config.yaml
tokenizer: "word"
text_encoder_layers: 8
text_encoder_bias: "all"
text_encoder_drop_path: 0.15
lr: 0.0032
warmup_steps: 2720
Rows from block 7 of the denoiser, named by matrix and row number. Rows with one number belong to one channel. Each number is 128 + 32 x the weight over the matrix's rms, rounded and kept within 0 to 255. All counts start at 0.
# convs0: first 3x3 conv (model.mid.0.convs.0.weight, 192x192x3x3), inputs 160-167, a 3x3 kernel for each
# convs1: second 3x3 conv (model.mid.0.convs.1.weight, 192x192x3x3, transposed), outputs 160-167, a 3x3 kernel for each
convs0.64 [130 163 141  82 128  84  30  96  97 156 125 130 157 138 149 164 173 184 111  76 191 121 110 183 137 106 152 102 102 165  98 115 171 105 103 146 110 111 135 100 103 146 113 103 149 128 120 133 121 110 135 120 119 139 123 109 147 123 106 135 130 104 114 124 130 131 117 137 143  98 134 147]
convs0.65 [124 142 212 127 111 202 107  98 195 136  92  86 111  96 116  91 114 153 140 131 176 101 119 133 187 190 170 123 125 146 115 107 120 138 132 135 121 120 121  94 112 124  86 114 114 141 133 136 122 120 129 141 143 156 139 133 146 146 147 144 166 147 146 132 126 135 129 124 138 134 125 131]
convs0.66 [ 72 114 129  77 121 129  84 101 166 101  78  79 132 110 106 166 163 156 255 224 255 159 114 200 165  87 147 142  98 153 131  99 151 145 119 157 152 110 104 143 109 124 161 129 126 132 121 122 142 121 135 146 120 140 164 120 159 157 127 147 178 110 124 122 118 141 119 124 143 136 147 165]
convs0.67 [123 122 135 123 117 130 113 113 132 114 113 115 117 118 118 114 115 125 140 132 143 136 127 128 144 130 125 120 115 119 116 117 118 127 125 119 121 126 121 123 120 116 117 114 124 131 123 132 126 124 126 129 125 120 123 123 125 123 123 119 126 120 124 122 121 119 115 117 119 118 118 117]
convs0.68 [161 187 249 126 117 207  64  55 173 181 110  92 147 126 143 127 149 175 124 107 187  78  79 113 230 193 176 149 152 172 130  99 130 147 125 135 130 122 146 114 114 146  96 116 153 117 115 118 113 106 113 126 120 134 170 150 167 158 154 139 199 178 178 143 145 145 125 116 132 118 123 121]
convs0.69 [ 84 112 150 100 119 154 106  90 187 131  88  81 145 114 107 146 153 150 231 210 255 178 112 189 189 107 150 160 136 164 151 117 138 148 104 133 135 112 101 136 110 112 148 126 114 120 112 121 126 100 117 127 125 132 184 149 175 176 137 153 190 129 129 125 114 132 116 118 134 122 128 146]
convs0.70 [ 95  97 211  91  75 198  87  48 193 140 105  86 136 112 112 124 138 157 206 169 192 156 113 121 192 156 140 132 123 152 139 120 136 139 114 138 130 118 112 131 117 107 156 141 138 120 124 132 115 117 128 127 124 145 179 135 165 171 133 123 184 125 111 107 103 128 113  98 128 114 114 138]
convs0.71 [119 119 121 117 114 118 115 120 126 105 107 110 107 106 110 110 107 121 125 130 131 129 127 122 134 119 121 111 116 121 125 121 120 123 115 121 113 112 118 120 112 115 122 118 114 128 136 133 137 128 120 128 127 132 118 122 122 119 120 121 128 125 128 123 121 121 124 118 122 122 117 123]
convs0.72 [119 121 110 102 111  89  93 109  78 114 110 126 114 116 122 112  98  99 153 187 141 143 176 163  96 144 170 144 158 143 151 155 141 128 130 118 105  97 109 108 103 117 108 108 115 123 106 117 109 103 105 110 107 116 117 146 132 119 140 141 107 138 145 151 140 132 148 133 122 143 128 121]
convs0.73 [113  97  88 133 133 115 159 146 142 123 118 125 112 111 115  97  88 101 144 160  79 248 234 133 232 204  83 133 121  98 171 145 110 145 141 109 135 133  97 145 144 112 133 140 118 113 124 117 119 108 110 121 118  97 137 124  85 152 160 105 153 149 112 107 108 106 112 119 111 131 132 118]
convs0.74 [106 114 180  96  75 153  56  54 147 159 125  94 152 124 126 142 152 170 135 131 228 124 109 184 166 141 180 146 148 167 163 148 149 167 132 142 116 113  90 101 100  89 109 113 108 119 114 112  95 106 104 107 111 125 152 152 169 158 149 154 180 148 152 145 135 143 139 132 140 133 130 140]
convs0.75 [109 101 133 107 102 133 105 101 130 129 120 115 121 122 129 112 122 129 133 132 140 145 140 131 152 137 136 108  99  90  94  85  86  96  86  82  98  88  93  98  94  89 110 105  97 144 150 138 136 144 142 136 140 136 127 113 117 124 117 115 117 122 113  99 103  93 101  96  95  93  94  88]
convs0.76 [139 140 171 104 108 136  61  79 138 155 116 111 154 138 121 143 142 154 158 150 240 110  88 178 160 122 160 131 138 147 116 117 142 134 115 139 138 138 119 130 135 119 138 140 139 127 118 114 121 116 108 122 119 122 153 144 165 142 130 152 153 138 153 143 142 140 133 136 142 121 130 133]
convs0.77 [120 102 234 142 122 233 153 111 230 145 121  96 118  94 115 103 111 165 181 106 130 133  68  96 170 138 160 108 114 127 109 103 106 141 114 115 126 121 132 124 107 109 156 138 143 122 123 128 114 116 115 101  92 111 166 130 147 164 137 126 196 142 121 115 119 141 112 109 139 130 117 135]
convs0.78 [168 107 239 151 101 240 169 126 255 123 107 100 129 104 120 107 124 171 164 100 100 126  46  47 165 138 119  98 103 106 101  91  77 105  93  93 113 128  94 126 134 100 140 156 150 108 118 144 110 107 136 141 134 166 160 146 154 145 119 106 165 137 109 126 124 142 129 122 144 140 128 149]
convs0.79 [113 122 143  90  97 137  88  97 139 131 105 107 116 115 111 113 114 118 150 156 188 142 146 155 161 153 149 145 138 146 139 133 144 147 141 147 121 128 129 126 127 139 123 135 136 135 133 130 128 128 129 138 133 135 140 133 134 134 134 140 137 135 137 135 134 134 135 131 136 136 129 137]
convs0.80 [ 88  88 255  82  56 255  65  28 255 142  80  57 174 108  90 141 133 132 167 153 214 145  80 115 141  94 112 114  75  87 126  92 102 113  94 122  96  98  71  98  88  76 141 131 105 113 115 134 121 112 142 135 127 172 149 104 130 153 104  99 194 101  79 108 104 138 104 101 124 122 123 139]
convs0.81 [ 59  82 220  73  93 255  74  87 246 188 111  65 179 105  84 135 105 108 159 192 255 177 196 219 251 224 204 160 149 128 166 137 104 160 135 100 127 113  83 136 117  77 129 128  87 130 113 109 111 108 100 118 112 103 133 106 132 157 130 126 210 169 148 131 120 146 144 120 135 136 124 134]
convs0.82 [109 134 127  95 119 111  92 105 102 121 115 122 117 112 126 111 110 118 137 132 127 163 155 147 165 157 152 127 125 133 132 126 137 138 128 140 130 125 136 136 131 139 137 135 142 118 122 119 117 109 117 115 117 122 114 119 125 124 130 128 130 132 135 133 137 131 130 131 131 134 138 131]
convs0.83 [ 96  84 193  87  71 190  86  63 187 153 113  98 135 105 116 116 113 147 173 130 169 138 103 135 196 167 181 130 123 137 135 119 129 151 128 144 124 113 120 122 116 119 132 132 125 127 128 114 120 115 115 126 111 118 140 126 144 155 144 135 179 147 138 126 121 135 126 118 134 130 131 140]
convs0.84 [ 39  67 173  53  81 188  71  40 196 116  66  46 134 104  90 132 140 139 228 232 255 184 129 196 131  38  53 138 100 131 137 118 143 130  88 121 121 102  71 110  81  74 131 116 119 138 119 115 154 115 141 154 135 163 162 138 193 175 142 185 203 106 106 120 133 157 123 119 132 123 127 144]
convs0.85 [103 125 196  92  67 151  70  67 129  92 136 148  95 159 193 107 182 251 152  96 114 111  88  89 171 166 188 141 139 131 146 154 133 145 144 135 157 142 105 138 168 121 129 183 164 164 159 157 129 128 139 164 170 184 147 152 150 152 134 126 164 104  96 125 115 141 131 133 141 135 154 156]
convs0.86 [143 129 224 151 126 211 115  82 201 134  87  66 137 103 108 130 139 155 153 131 212  92  48 118 167  91 153 152 117 132 123  92 110 145 118 146 144 126 102 135 119 112 149 148 147 135 124 136 135 126 120 130 120 119 171 134 163 154 134 145 184 136 147 142 140 142 128 129 133 131 131 144]
convs0.87 [145 142 212 130 113 199  98 109 214 138  98  86 112 102 105  83  99 136 113 134 185 109 114 126 200 182 168 124 131 139 116 111 116 133 130 133 118 126 122 112 121 118 112 134 136 135 137 142 124 130 138 135 134 145 147 146 151 161 157 142 177 166 146 128 130 135 130 119 127 131 125 129]
convs0.88 [111  94 144  64  38 119  46  16 137 140 113 112 140 125 141 133 141 173 158 107 165 101  85 109 132  96  88 124 131 186 128 139 160 142 135 140 128 111 121 112 101 114 130 132 126 132 136 146 147 131 153 139 137 158 136 131 171 121 119 141 135  99 135 132 138 141 123 120 142 126 128 134]
convs0.89 [114 113 223  86  66 194  73  63 207 146 101  85 112 100 111  79 109 159 150 122 151  95  91  94 197 186 142 127 141 152 123 114 130 145 149 141 129 130 139 107 123 140 126 144 153 114 119 127 115 114 123 125 128 151 149 136 151 142 134 123 168 145 128 134 134 140 131 120 133 124 123 134]
convs0.90 [107 113 221 121 109 193 112  88 191 164 122  84 141 114 107 138 146 164 174 109 188 113  82 161 194 171 198 169 155 148 151 122 117 154 126 127 150 151 109 136 124 106 144 147 136 126 112  93 113 111  87 101 115 110 171 154 169 157 151 163 203 172 174 148 130 140 132 124 136 127 127 144]
convs0.91 [149 131 219 128 116 222 105 110 218 128  93  72 116  96  91  88 101 128  79 100 131 114 121 129 220 230 197 121 125 128 145 122 111 173 154 138 121 115 109 126 135  97 108 127  92 129 130 128 107 108 114 123 120 128 120 127 141 144 140 132 185 173 147 137 122 138 140 128 141 160 146 150]
convs0.92 [110  92 192  85  74 180  83  57 207 158 104  95 134  94 109 109 111 130 169 161 185 123 127 147 235 205 186 144 130 140 139 112 133 144 130 137 132 114 123 127 123 135 134 142 149 125 121 122 124 112 114 139 114 124 160 136 155 161 150 138 189 166 155 132 135 141 128 131 144 131 131 141]
convs0.93 [141 141 192  99 102 163  66  79 173 161 104  96 133 109 127 107 128 143 118 118 200  95 105 141 178 149 159 137 122 164 124 113 159 141 125 165 125 103 138 104  95 139 118 132 165 153 143 143 144 130 139 144 126 159 161 148 167 176 181 176 211 180 172 134 151 149 118 128 136 120 136 134]
convs0.94 [ 98  99 168 106  99 166  87  79 181 134  97  91 132 107 104 134 132 142 200 173 248 143 123 170 193 151 170 138 127 156 138 116 136 158 119 140 124 111 119 120 110 119 132 124 128 134 123 125 123 116 120 129 118 126 157 140 167 151 148 155 186 149 147 126 130 139 122 125 143 125 138 140]
convs0.95 [ 77  95 176  92 104 167  86 106 174 176 132  94 162 125 100 118 112 116 134 133 207 136 123 177 171 123 158 162 150 130 156 143 133 144 118 110 125 130  94 112 103  82 105 111 114 117 119 113 114 107  99 109 110 102 150 144 137 155 147 146 168 144 143 133 129 130 130 118 122 120 118 123]
convs0.96 [130 135 192 149 115 206 191 135 230 103 119 128  87 115 118 120 147 124 117 121 124  92  85  10 111 116  75 129 149 119 100 132 103 113 102  99 121 159 145 135 152 147 153 155 153 107 108 115 108 116 115  93 114 131 163 150 163 108  85 110 122  87 106 131 137 127 135 136 137 134 138 148]
convs0.97 [136 114 112 137 114 122 134 113 124 112 127 125 110 129 123 116 125 126 122 109 107 111 102 100 112 119 113 121 130 134 120 136 128 126 133 123 117 119 134 125 133 136 119 128 137 121 128 123 123 126 120 124 121 118 146 139 136 137 126 122 123 120 123 133 140 134 135 138 131 129 138 139]
convs0.98 [226 255 172 238 205 163 166 171 141  94  85  84  92 100  82  95 114 120  78 161 185  45  65   9  19  53   0 110 137  93  66 104  75  83 106  92 119 135 134  90 109 118  75 101 134 114 113  86  92 128 101  96 138 129 116 176 115  51 111 101  51 115 109 146 138  81 128 141  96 106 122  83]
convs0.99 [196 124  77 161 103 110 142 101 143  97 110 120 120 122 122 125 138 149  97  46 107  29  27  89  51  68  92 110 104 133 114 121 125 103 112 114  98  90 123 108 115 124  90 113 124 135 143 131 146 139 125 165 164 157 146 115 130 149 124 132 143 123 134 126 133 135 122 137 129 119 151 146]
convs0.100 [ 84 121 116  60 131  79  78 111  80 192 155  95 154 123 106  72  89 117  70 165 188 106 167 170  48  21   0 116 141 106 116 151 126  81 106 108  86  97 114  70  66  96  92  85 122 174 149 144 149 130 124 117 114 129 130 173 171 123 154 141  95 136 117 158 143 102 135 131  78 115 116 105]
convs0.101 [167 126 126 141  97 136 146 123 158 111 121 131  95 113 131 106 128 138 104  52  58  50  54  64  97 104 106 123 134 138 119 123 131 102 123 135 103 106 129 101 122 155 101 113 151 133 127 121 130 115 101 142 134 143 147 128 128 146 128 135 145 130 135 140 156 151 135 158 152 136 162 156]
convs0.102 [173 153  96 147 128  98 133 134 132  89 111 124  89 109 111 105 123 123  84  74  86  30  32  55  71  94  91 106 125 141 101 122 135  91 112 135 107 124 145 121 130 150 100 119 141 123 119 122 122 119 111 127 138 142 134 124 135 120  99 119 122 127 129 145 152 138 131 144 141 126 144 145]
convs0.103 [114  82 148 133 106 175 162 102 175 149 130  96 147 124 103 127 136 127 125 113 158  87  82 121  84  77 100 129 132 115 125 123 102 127 114  99 130 151 125 122 132 107 141 139 123 143 139 123 133 137 112 122 128 124 135 116 115 103  94 101 103  92  88 135 134 125 142 138 134 131 131 131]
convs0.104 [142 125  91 108 107 106 106 109 142  99 104 107 113 112 112 113 123 127  93  88 158  93  76 109  94  82  88 114 135 148 116 140 121  94 107 102  99 120 138  93 120 149 102 119 143 138 141 131 144 140 146 131 149 163 147 129 145 141 120 143 133 103 125 135 157 143 129 161 150 123 153 159]
convs0.105 [201 143 117 188 133 136 154 127 148  98 113 114 112 122 120 121 130 136 100  70 105  29   6  72  16  33  90 121 119 129 115 119 128 104 123 140 108 117 120 112 134 135 108 124 131 121 129 127 133 135 118 134 138 129 145 123 121 118 108 131 114 111 139 138 145 135 137 139 138 130 150 155]
convs0.106 [189 139 141 182 121 156 184 140 194  99 127 132 100 114 128 106 130 146 103  87 100  50  28  39  55  68 100 126 127 125 119 119 116 106 110 117 106 126 145 115 127 138 119 135 145 116 135 136 127 138 130 128 142 147 151 127 129 126 110 129 125 108 125 134 140 134 127 136 141 124 142 150]
convs0.107 [141 162  87  95 124  92  42 115 116  95  98 120 103 106 115 115 137 133 111 128 182 101  98 113  91 102 131 106 146 150  91 131 145 101 125 143 104 123 165 103 119 166 104 117 166 120 123 141 121 126 145 125 134 164 138 119 142 137 105 128 135 118 150 135 146 114 122 136 135 103 130 130]
convs0.108 [212 124 212 211 137 248 240 128 232 112 120  93 122 113 114 126 148 163 106  85 141  65  16  93  19   0  33 120 107  89 117 106  91 109 105 113 138 161 132 125 147 112 152 160 145 103 107 103 127 124 104 124 118 114 128  98 118 120 105 120  94  79  87 126 119 113 129 125 125 135 126 136]
convs0.109 [201  86 171 254  63 206 255  57 178 170 208 115 127 196 118  99 148 135  68 164  38 121 199  21 109 204  67 123 154  94 127 168  63  95 111  23 165 204 131 119 169 139  54 135 133 130 121  95 118 158  95 130 167 102  71 114  56  79 104  45 108 151  43  97 131  82 121 122  91 106 112  85]
convs0.110 [255 255  87 250 255  67 130 253  36  56  34  42  41  68  67  44 114 195  14  89 158   5  91  74   0  83  96  29  10 102   5  19  97   0  52 151  22  77 227   2  13 185  45  84 212  88  90 150 102 141 178 109 162 173  48 132 123   0  86 158   0 100 178  52  47  22  59  35  33  53  48  69]
convs1.64 [141 119  89 170 128 109 158 114  98 118 148 142 126 148 163 136 159 173  77 106 164  54  98 167  43  87 154  99 104 135  85  91 124  95 103 125 125 151 183 133 169 187 158 182 183 126 149 151 123 141 135 138 136 133 104 104 101  85 103 112  61  94 100 129 137 141 127 129 140 135 137 135]
convs1.65 [ 64 104 108  80 129 125 108 107  75 128 135 146 131 150 147 149 148 138  66 114 133  86 135 126  81 125 124 107 113 103 132 131 124 140 131 130 163 147 140 141 146 134 146 147 148 109 124 114 109 123 116 129 126 135 112 102  98 106 110  96 124 116  92 102 117 105 113 128 112 132 124 124]
convs1.66 [127 135 133 131 125 161 121 105 153 136 139 134 134 160 147 145 165 142  53 183 183  53 178 186  13 119 126 113 135 140 102 126 144  94 133 131 144 180 179 155 184 161 148 160 135 131 148 150 119 141 135 140 127 132 144 131 103 114 124 101  73  90  77 123 161 129 113 135 121 108 103  96]
convs1.67 [117 123 136 126 133 148 125 137 152 121 121 110 118 124 118 120 118 118 133 131 120 145 127 106 135 125 110 114 118 113 122 124 114 110 115 110 118 117 106 118 125 105 123 121 107 121 122 125 128 125 124 124 129 128 149 146 145 145 139 138 138 141 140 125 118 125 128 112 130 117 118 130]
convs1.68 [ 97 127 118 147 162 141 154  93  69  99 115 124 122 148 135 134 127 113  87  79  92 114 128 130 111  97 110  83  96 101 112 118 120 125 115 112 134 125 153 135 148 136 138 123 124 145 157 132 114 151 139 128 152 171  66  65  86  72  91  91  84  91  72 107 105 108 125 136 132 125 120 134]
convs1.69 [116 137 124 126 132 146 130 114 144 129 132 135 146 147 128 144 141 124  81 174 142  66 162 136  24 104 109 125 134 147 111 115 130 100 113 119 163 168 162 168 161 135 140 135 120 126 141 138 115 144 141 137 136 142 117 102  86  95 106  79  61  77  69 137 151 117 127 139 124 131 115 117]
convs1.70 [ 69 124 101  86 152 139 115 132 133 137 142 146 131 145 137 147 152 136  79 157 164  90 174 149  59 130 117 116 143 135 119 126 119 116 123 118 128 155 154 138 154 129 147 156 136 126 141 129 109 137 133 124 121 133 150 115  98 118 121  92  90  87  71 126 163 140 116 157 131 129 133 130]
convs1.71 [125 122 134 126 133 145 123 140 149 117 113 103 113 118 117 118 117 113 145 128 126 152 134 109 135 125 119 119 109 112 122 127 121 115 125 125 117 116 102 114 120 110 115 120 107 126 127 126 122 126 130 127 127 122 146 136 140 147 132 138 138 140 143 130 117 130 132 119 130 122 119 126]
convs1.72 [161 157 154 151 146 128 136 121  85 119 118 117 118 114 119 112 105 117 106 115 124  67  68  71  68  50  50 107 115 109  97  94  91 108 102  99 154 135 126 162 139 131 155 136 147 141 136 130 147 137 129 140 140 137  98 100 118 103 104 119  98 103 119 135 130 126 128 118 115 124 121 119]
convs1.73 [113 112 109 115 128 126 153 176 169 156 154 138 126 122 103 135 123 127 114 104  51  70  51  22 112 112  70 151 137 120 130  98  88 142 132 113 167 123 125 137 105 110 135 106  99  98 107 136 113 123 139 147 139 165 146 146 140 147 131 142 142 121 144 126 135 143 122 142 145 134 149 160]
convs1.74 [133 154 135 159 186 151 141 145 122 122 120 128 130 132 125 132 122 113  38 110  94  25 118 101  30 112 113 100 102 105 107 100 104 101 104 110 166 132 117 185 145 127 187 145 147 137 137 152 120 135 151 135 129 155  85  97  94  73  94  87  74  74  69 118 109  87 117 106 100 121 107 103]
convs1.75 [131 122 129 124 123 133 129 133 137 119 124 118 116 128 123 118 132 127 121 121 118 111 110 100 111 127 112 120 116 111 122 122 116 124 127 116 115 122 112 114 122 115 121 126 121 124 132 124 121 133 130 127 127 127 139 134 139 121 126 134 131 130 145 124 119 127 122 110 121 125 114 124]
convs1.76 [143 157 137 164 180 152 144 144 134  96 106 119 123 128 128 113 114 113  73  97  84  56  99 100  41  66  69 102 103 115 103 104 116 106 109 113 148 122 125 158 134 116 164 124 112 140 140 139 129 135 133 131 124 126  79  75  78  70  83  85  63  77  77 122 116 107 118 112 115 111 111 122]
convs1.77 [ 40  94 106  52 117 115 104 126 123 128 143 148 134 127 135 131 121 121  48 116 150 127 192 173 137 162 113 117 137 131 138 140 135 122 128 126 129 149 154 129 143 139 112 115 112 142 155 129 114 132 124 104 111 127 129 118 112 114 116 107  81  84  96 113 146 145 111 143 135 119 128 140]
convs1.78 [ 10  99  93  52 138  89 110 143  63 134 149 158 139 136 132 126 103 121 104 145 121 155 187 120 171 139  75 137 146 138 175 165 140 171 156 145 154 139 147 160 138 114 157 121 131 107 118 112  95 116 114  94 106 147 161 136 103 155 160 117 132 127  98  86 125 115 115 149 131 129 128 134]
convs1.79 [123 134 130 122 135 132 122 115 104 109 127 127 122 130 139 132 139 137 109 116 113 109 111 111  90  95  96 114 102 103 117 115 109 129 124 119 133 131 132 124 125 131 130 125 136 125 132 117 119 123 116 117 129 123 119 110 112 111 113 100 110 112 112 122 120 110 114 123 121 115 120 127]
convs1.80 [ 44 119  80  76 154 151 102 161 178 160 130 126 156 136 123 172 159 140 104 201 204  74 185 164  28 128 150 136 157 148 137 133 125 135 120 133 148 147 122 154 134 117 152 135 139 107 109 115  89 106 116 138 109 126 179 155 110 142 135  92  95 100  71 101 152 106  95 140 102 106 121 119]
convs1.81 [ 51 116 119  55 124 150  82 137 156 160 132 126 160 135 109 176 153 112  59 155 154  12 120 122   0  84 111 144 142 103 138 135  98 158 128 105 158 116  80 141 106  84 141 120 128 135 128 136 116 130 128 140 140 142 138 123 112 124 117  86 125 126  77 114 141 101 112 138 103 124 137 135]
convs1.82 [131 127 119 136 120 115 136 107 100 122 127 132 122 123 138 121 131 137 117 109 124 104 106 109  99 108 109 112 106 101 115 108 107 125 129 115 124 121 131 121 128 137 139 140 141 125 136 129 124 133 122 128 129 137 120 108 119 119 113 122 119 124 131 117 116 125 120 116 117 112 118 125]
convs1.83 [ 84 123 106  99 146 128 121 129 107 135 133 141 133 137 127 143 137 124  53 126 147  73 153 141  73 126 123 111 121 124 124 127 122 128 138 125 130 138 135 131 136 123 145 137 137 125 142 132 113 130 125 127 130 136 122 112 114 107 111 106  96  99  98 105 131 121 115 135 126 125 129 127]
convs1.84 [ 98 156 133 109 173 194 106 140 210 161 142 148 151 144 144 155 150 147 132 224 189  47 187 154   0  94 104 137 145 166  96 108 126  78 110 122 154 161 151 188 147 135 155 131 125 120 128 131  96 117 122 119 102 103 165 138  91 112 122  75  34  57  42 128 143  84 104 138  89  97  91  84]
convs1.85 [162 134 132 142 157 113 118 130  46  97  82 152 101 101 144 121  95 119  57 164 110  82 176 114 162 253 176  70  74  80 109 104 112 126 135 143 195 132 135 194 129 137 209 150 157 103 108 132 125 106 109 136  99 126 128 150 112  93 125 111  98 129 128  92  94  94 112 107 100 141 135 121]
convs1.86 [108 132 120 126 146 153 133 154 164 141 131 136 151 155 144 159 134 130  60 139 119  92 183 159  77 140 125 111 127 128 137 146 133 128 125 119 160 150 136 169 152 117 149 115  93 113 113 116 103 114 113 122 108 120 101  99  89  92 101  90  56  81  62 123 131 112 111 120 115 117 108 121]
convs1.87 [ 70 117 122  94 140 129 126 127  98 129 136 146 131 149 142 144 137 134  88 116 109 115 136 107 101 113 104 108 120 116 135 131 125 139 127 122 157 123 124 140 112 119 135 103 131 114 124 103 101 108 107 107 101 128 112 110 110 114 119 105 113 102  87 110 117 102 116 127 117 126 126 134]
convs1.88 [110 173 150 139 201 167 137 156 135 113 125 133 124 136 134 127 124 128  95 120 138  95 132 136  71 104 117 104 112 132  99 108 124  97 108 117 121 122 149 143 138 146 153 149 151 105 141 127 107 128 108 110  99  98 119 118 114 108 118 106  76  73  71 105 130 121 104 120 116 103  96  99]
convs1.89 [ 33 115 121  76 160 141 106 128 100 136 146 151 139 151 145 138 130 126  77  99 127 126 144 127 118 113 110  99 109 114 125 128 122 134 129 122 126 127 140 117 117 128 121 110 130 119 133 114 114 120 111 113 108 138 120 105  94 131 127  99 104 105  82  82 115 106 105 127 114 111 106 119]
convs1.90 [126 127 111 151 173 154 150 163 151 124 114 132 148 135 129 141 106  96  24  93  78  32 152 119  63 155  87 100 110 114 120 132 122 122 117 102 164 134 120 177 142 109 176 113  96 146 141 156 131 132 145 147 131 155  56  70  66  59  87  79  42  62  58 111 118 110 112 118 123 120 124 122]
convs1.91 [ 52  93 107  76 122 113 100 112  69 142 130 135 141 137 141 157 144 141  51 118 119  85 142 110 110 160 130 105 101  83 141 134 112 149 151 140 188 130 106 168 131 112 155 133 150 128 121 136 128 126 126 136 134 157 119 100 103 109 117 107 119 123 112  97 100  80 101 117 107 118 116 122]
convs1.92 [ 63 127 122 105 149 142 141 128 104 128 135 136 142 151 134 150 147 130  80 107 117  83 135 126  88  95 103 105 119 115 132 130 124 141 134 114 129 121 131 119 119 121 130 122 124 117 134 110  99 126 115 114 122 132 117  89 113 124 113  96 105 103  84 101 117 105 111 132 131 115 122 137]
convs1.93 [100 140 141 135 157 150 159 125 115 108 135 138 112 147 143 134 139 136  98 113 132 117 134 146  92 123 159  96 110 117 114 122 134 113 119 132 119 122 139 112 133 146 120 120 144  90 129 100  85 114  94  89 106 102 109  96 103 102  98  94  84  93  89 113 117 117 121 126 127 118 113 137]
convs1.94 [112 140 135 127 150 151 141 130 125 122 129 123 135 143 135 145 144 132  77 126 133  75 141 139  65 114 113 113 117 121 120 122 120 115 121 131 144 135 146 142 138 138 131 122 136 113 132 123 109 132 127 124 129 126 111 104 106  99 101 105  76  88  86 113 123 111 112 129 128 120 120 125]
convs1.95 [111 129 134 136 143 143 138 145 140 112 118 128 134 126 117 139 117 105  95 155 127  62 142 117  47  96  81 116 121 122  99  90 100 101  91  80 150 133 129 163 128 113 173 110 110 138 140 141 121 127 129 125 126 124  99 110 111  95 102 101  76  73  86 132 121 110 118 117 107 119 110 119]
convs1.96 [ 94 122  88  87 137 110  92 133 119 125 113 151 132 122 131 121 104 132 165  66  54 196 111 103 178 122 144 168 126 112 149 111 120 148 105 125 159 113 123 131  99 129 108  71 126 120 133 146 139 161 160 140 137 144 118 138 104 140 174 131 125 149 132 138 139 141 136 146 148 118 129 138]
convs1.97 [142 134 138 125 128 130 128 130 124 129 124 128 135 119 127 128 116 132 129 104 103 130 131 146 156 145 147 123 118 120 135 128 129 127 130 125 112  98 117 107 101 129 112 107 132 143 137 126 149 136 124 134 131 125 123 138 134 135 148 150 140 142 139 120 116 126 114 116 128 117 115 134]
convs1.98 [134  51  73 119  49  86  85  53  76 118 115 151 156 143 136 161 136 121 244 132  48 195 138  70 116  86  85 174 149 133 176 145 143 152  94 103 189 111 132 159  95 100 132  65  99 148 137 169 185 174 179 185 144 139  94 108 127 129 151 162 150 134 142 186 119 111 171 120 132 152 109 118]
convs1.99 [149 140 142 159 157 163 166 133 129 120 110 135 124 125 150 140 144 153 156 150 164 119 151 208 160 175 209 136 120 124 140 144 155 134 138 144 117 107 133 141 132 152 159 155 166 107 117 105 120 116 101 135 132 117 111 131 111 130 156 144 133 155 143 124 121 123 122 132 131 132 129 127]
convs1.100 [189 195 177 171 169 175 155 152 136 119 109 119 111  96 115  75  67  84 237 198 143  36  67 171  62  34  95 162 157 159  46  62 110  75  60  89 160 107 122 132 106 113 131 102 123 161 156 159 160 150 133 123 100  71 104 130 152 113 124 140  54  69 122 138 132 125 105 104 115 124 109 108]
convs1.101 [139 138 136 121 136 138 116 110  91 120 125 153 129 143 161 139 138 154 152 110 117 143 135 171 186 168 191 112  99 115 137 142 155 146 126 142 104  88 127 109 109 158 126 129 162 119 130 122 134 131 119 127 134 125 108 123 112 117 149 143 134 166 143 108  97 113 104 106 119 107 112 128]
convs1.102 [153 129 144 160 135 139 135 113 114 128 118 136 143 131 156 149 140 162 162 136 131 146 154 181 168 148 178 123 116 133 134 139 149 141 130 143 106 105 135 126 123 151 121 124 146 123 123 125 137 126 127 143 141 125 107 115 113 132 158 153 139 150 148 129 123 120 132 124 133 131 113 124]
convs1.103 [129 144 148  94 134 162 104 154 163 129 118 143 146 115 115 128  92 105 130 108 111 115 148 169 128 135 147 148 138 129 129 126 127 127 113 110 130 104 117 123  86 106  99  82 105 132 129 127 148 138 114 130 113  91 139 149 151 149 161 149 152 150 134 128 124 136 115 123 126 115 121 125]
convs1.104 [126 138 144 135 137 152 138 127 121 131 140 136 133 132 136 129 138 151 151 126 141 112 110 156 106 105 172 137 125 139 116 109 143 133 124 150 113 102 143  93 100 146 117 116 150 107 125 104 113 122  98 112 107  94 103 121 118 107 136 125 111 128 115 121 112 116 111 112 126 109 103 124]
convs1.105 [154 134 128 143 134 130 139 128 122 124 112 141 140 128 150 137 127 146 125 147 151 132 172 183 156 151 163 124 119 135 145 138 143 139 135 126 125 117 136 135 126 143 145 122 135 122 131 120 131 125 123 127 122 117 112 130 122 122 151 140 130 147 130 125 122 115 124 122 120 130 111 114]
convs1.106 [116 119 113 129 131 126 140 134 121 125 114 152 130 126 146 130 115 145 137 111 115 175 174 182 184 146 157 144 129 126 146 139 138 139 128 131 129 123 150 117 115 154 116  96 135 112 117 124 123 128 125 129 118 119 127 146 125 135 169 152 137 156 140 131 128 133 135 139 145 138 124 139]
convs1.107 [135 126 132 165 131 136 144 106  99 108 129 132 119 132 142 123 129 144 123  84 118 137 112 148 151 104 164 108 100 124 115 116 143 119 105 147 113  99 133 101 110 146  94  96 153 115 128 114 109 126 114 100 116 111  82 107 102 113 138 135 120 134 124 134 126 131 136 140 145 126 117 133]
convs1.108 [120 142 112  89 126 121 113 145 149 147 128 162 137 116 132 122 105 128 159 194 180 158 201 219 163 156 192 163 152 153 141 143 140 149 145 136 140 119 147 125  95 110 130 106 104 149 161 143 145 137 119 137 131 113 166 180 150 145 165 138 136 146 144 127 141 129 116 135 117 125 132 119]
convs1.109 [ 74 157 120  96 179 116 105 161 140 148 106 165 160  86 120 151  94  90 122  69   0 130  43   0 153  47  29 175 140 106 172 106  93 190 111 115 148  84 103 173  92 109 179 102 148 151  88 104 146 115 125 133 158 150 135 150 148 161 154 147 152 133 143 141 133 137 145 159 142 160 193 174]
convs1.110 [125   0   0 120   0   0  91   0   0 118 131 180 128 133 174 120 125 161 255 255 244 255 255 226 255 164 191 185 191 255 201 192 255 136 104 175 179 172 202 153 171 171  96 140 179  37  51 192  17  45 165  73  68 104 182 174 144 193 176 194 172 182 170 255 219 158 255 213 159 237 169 115]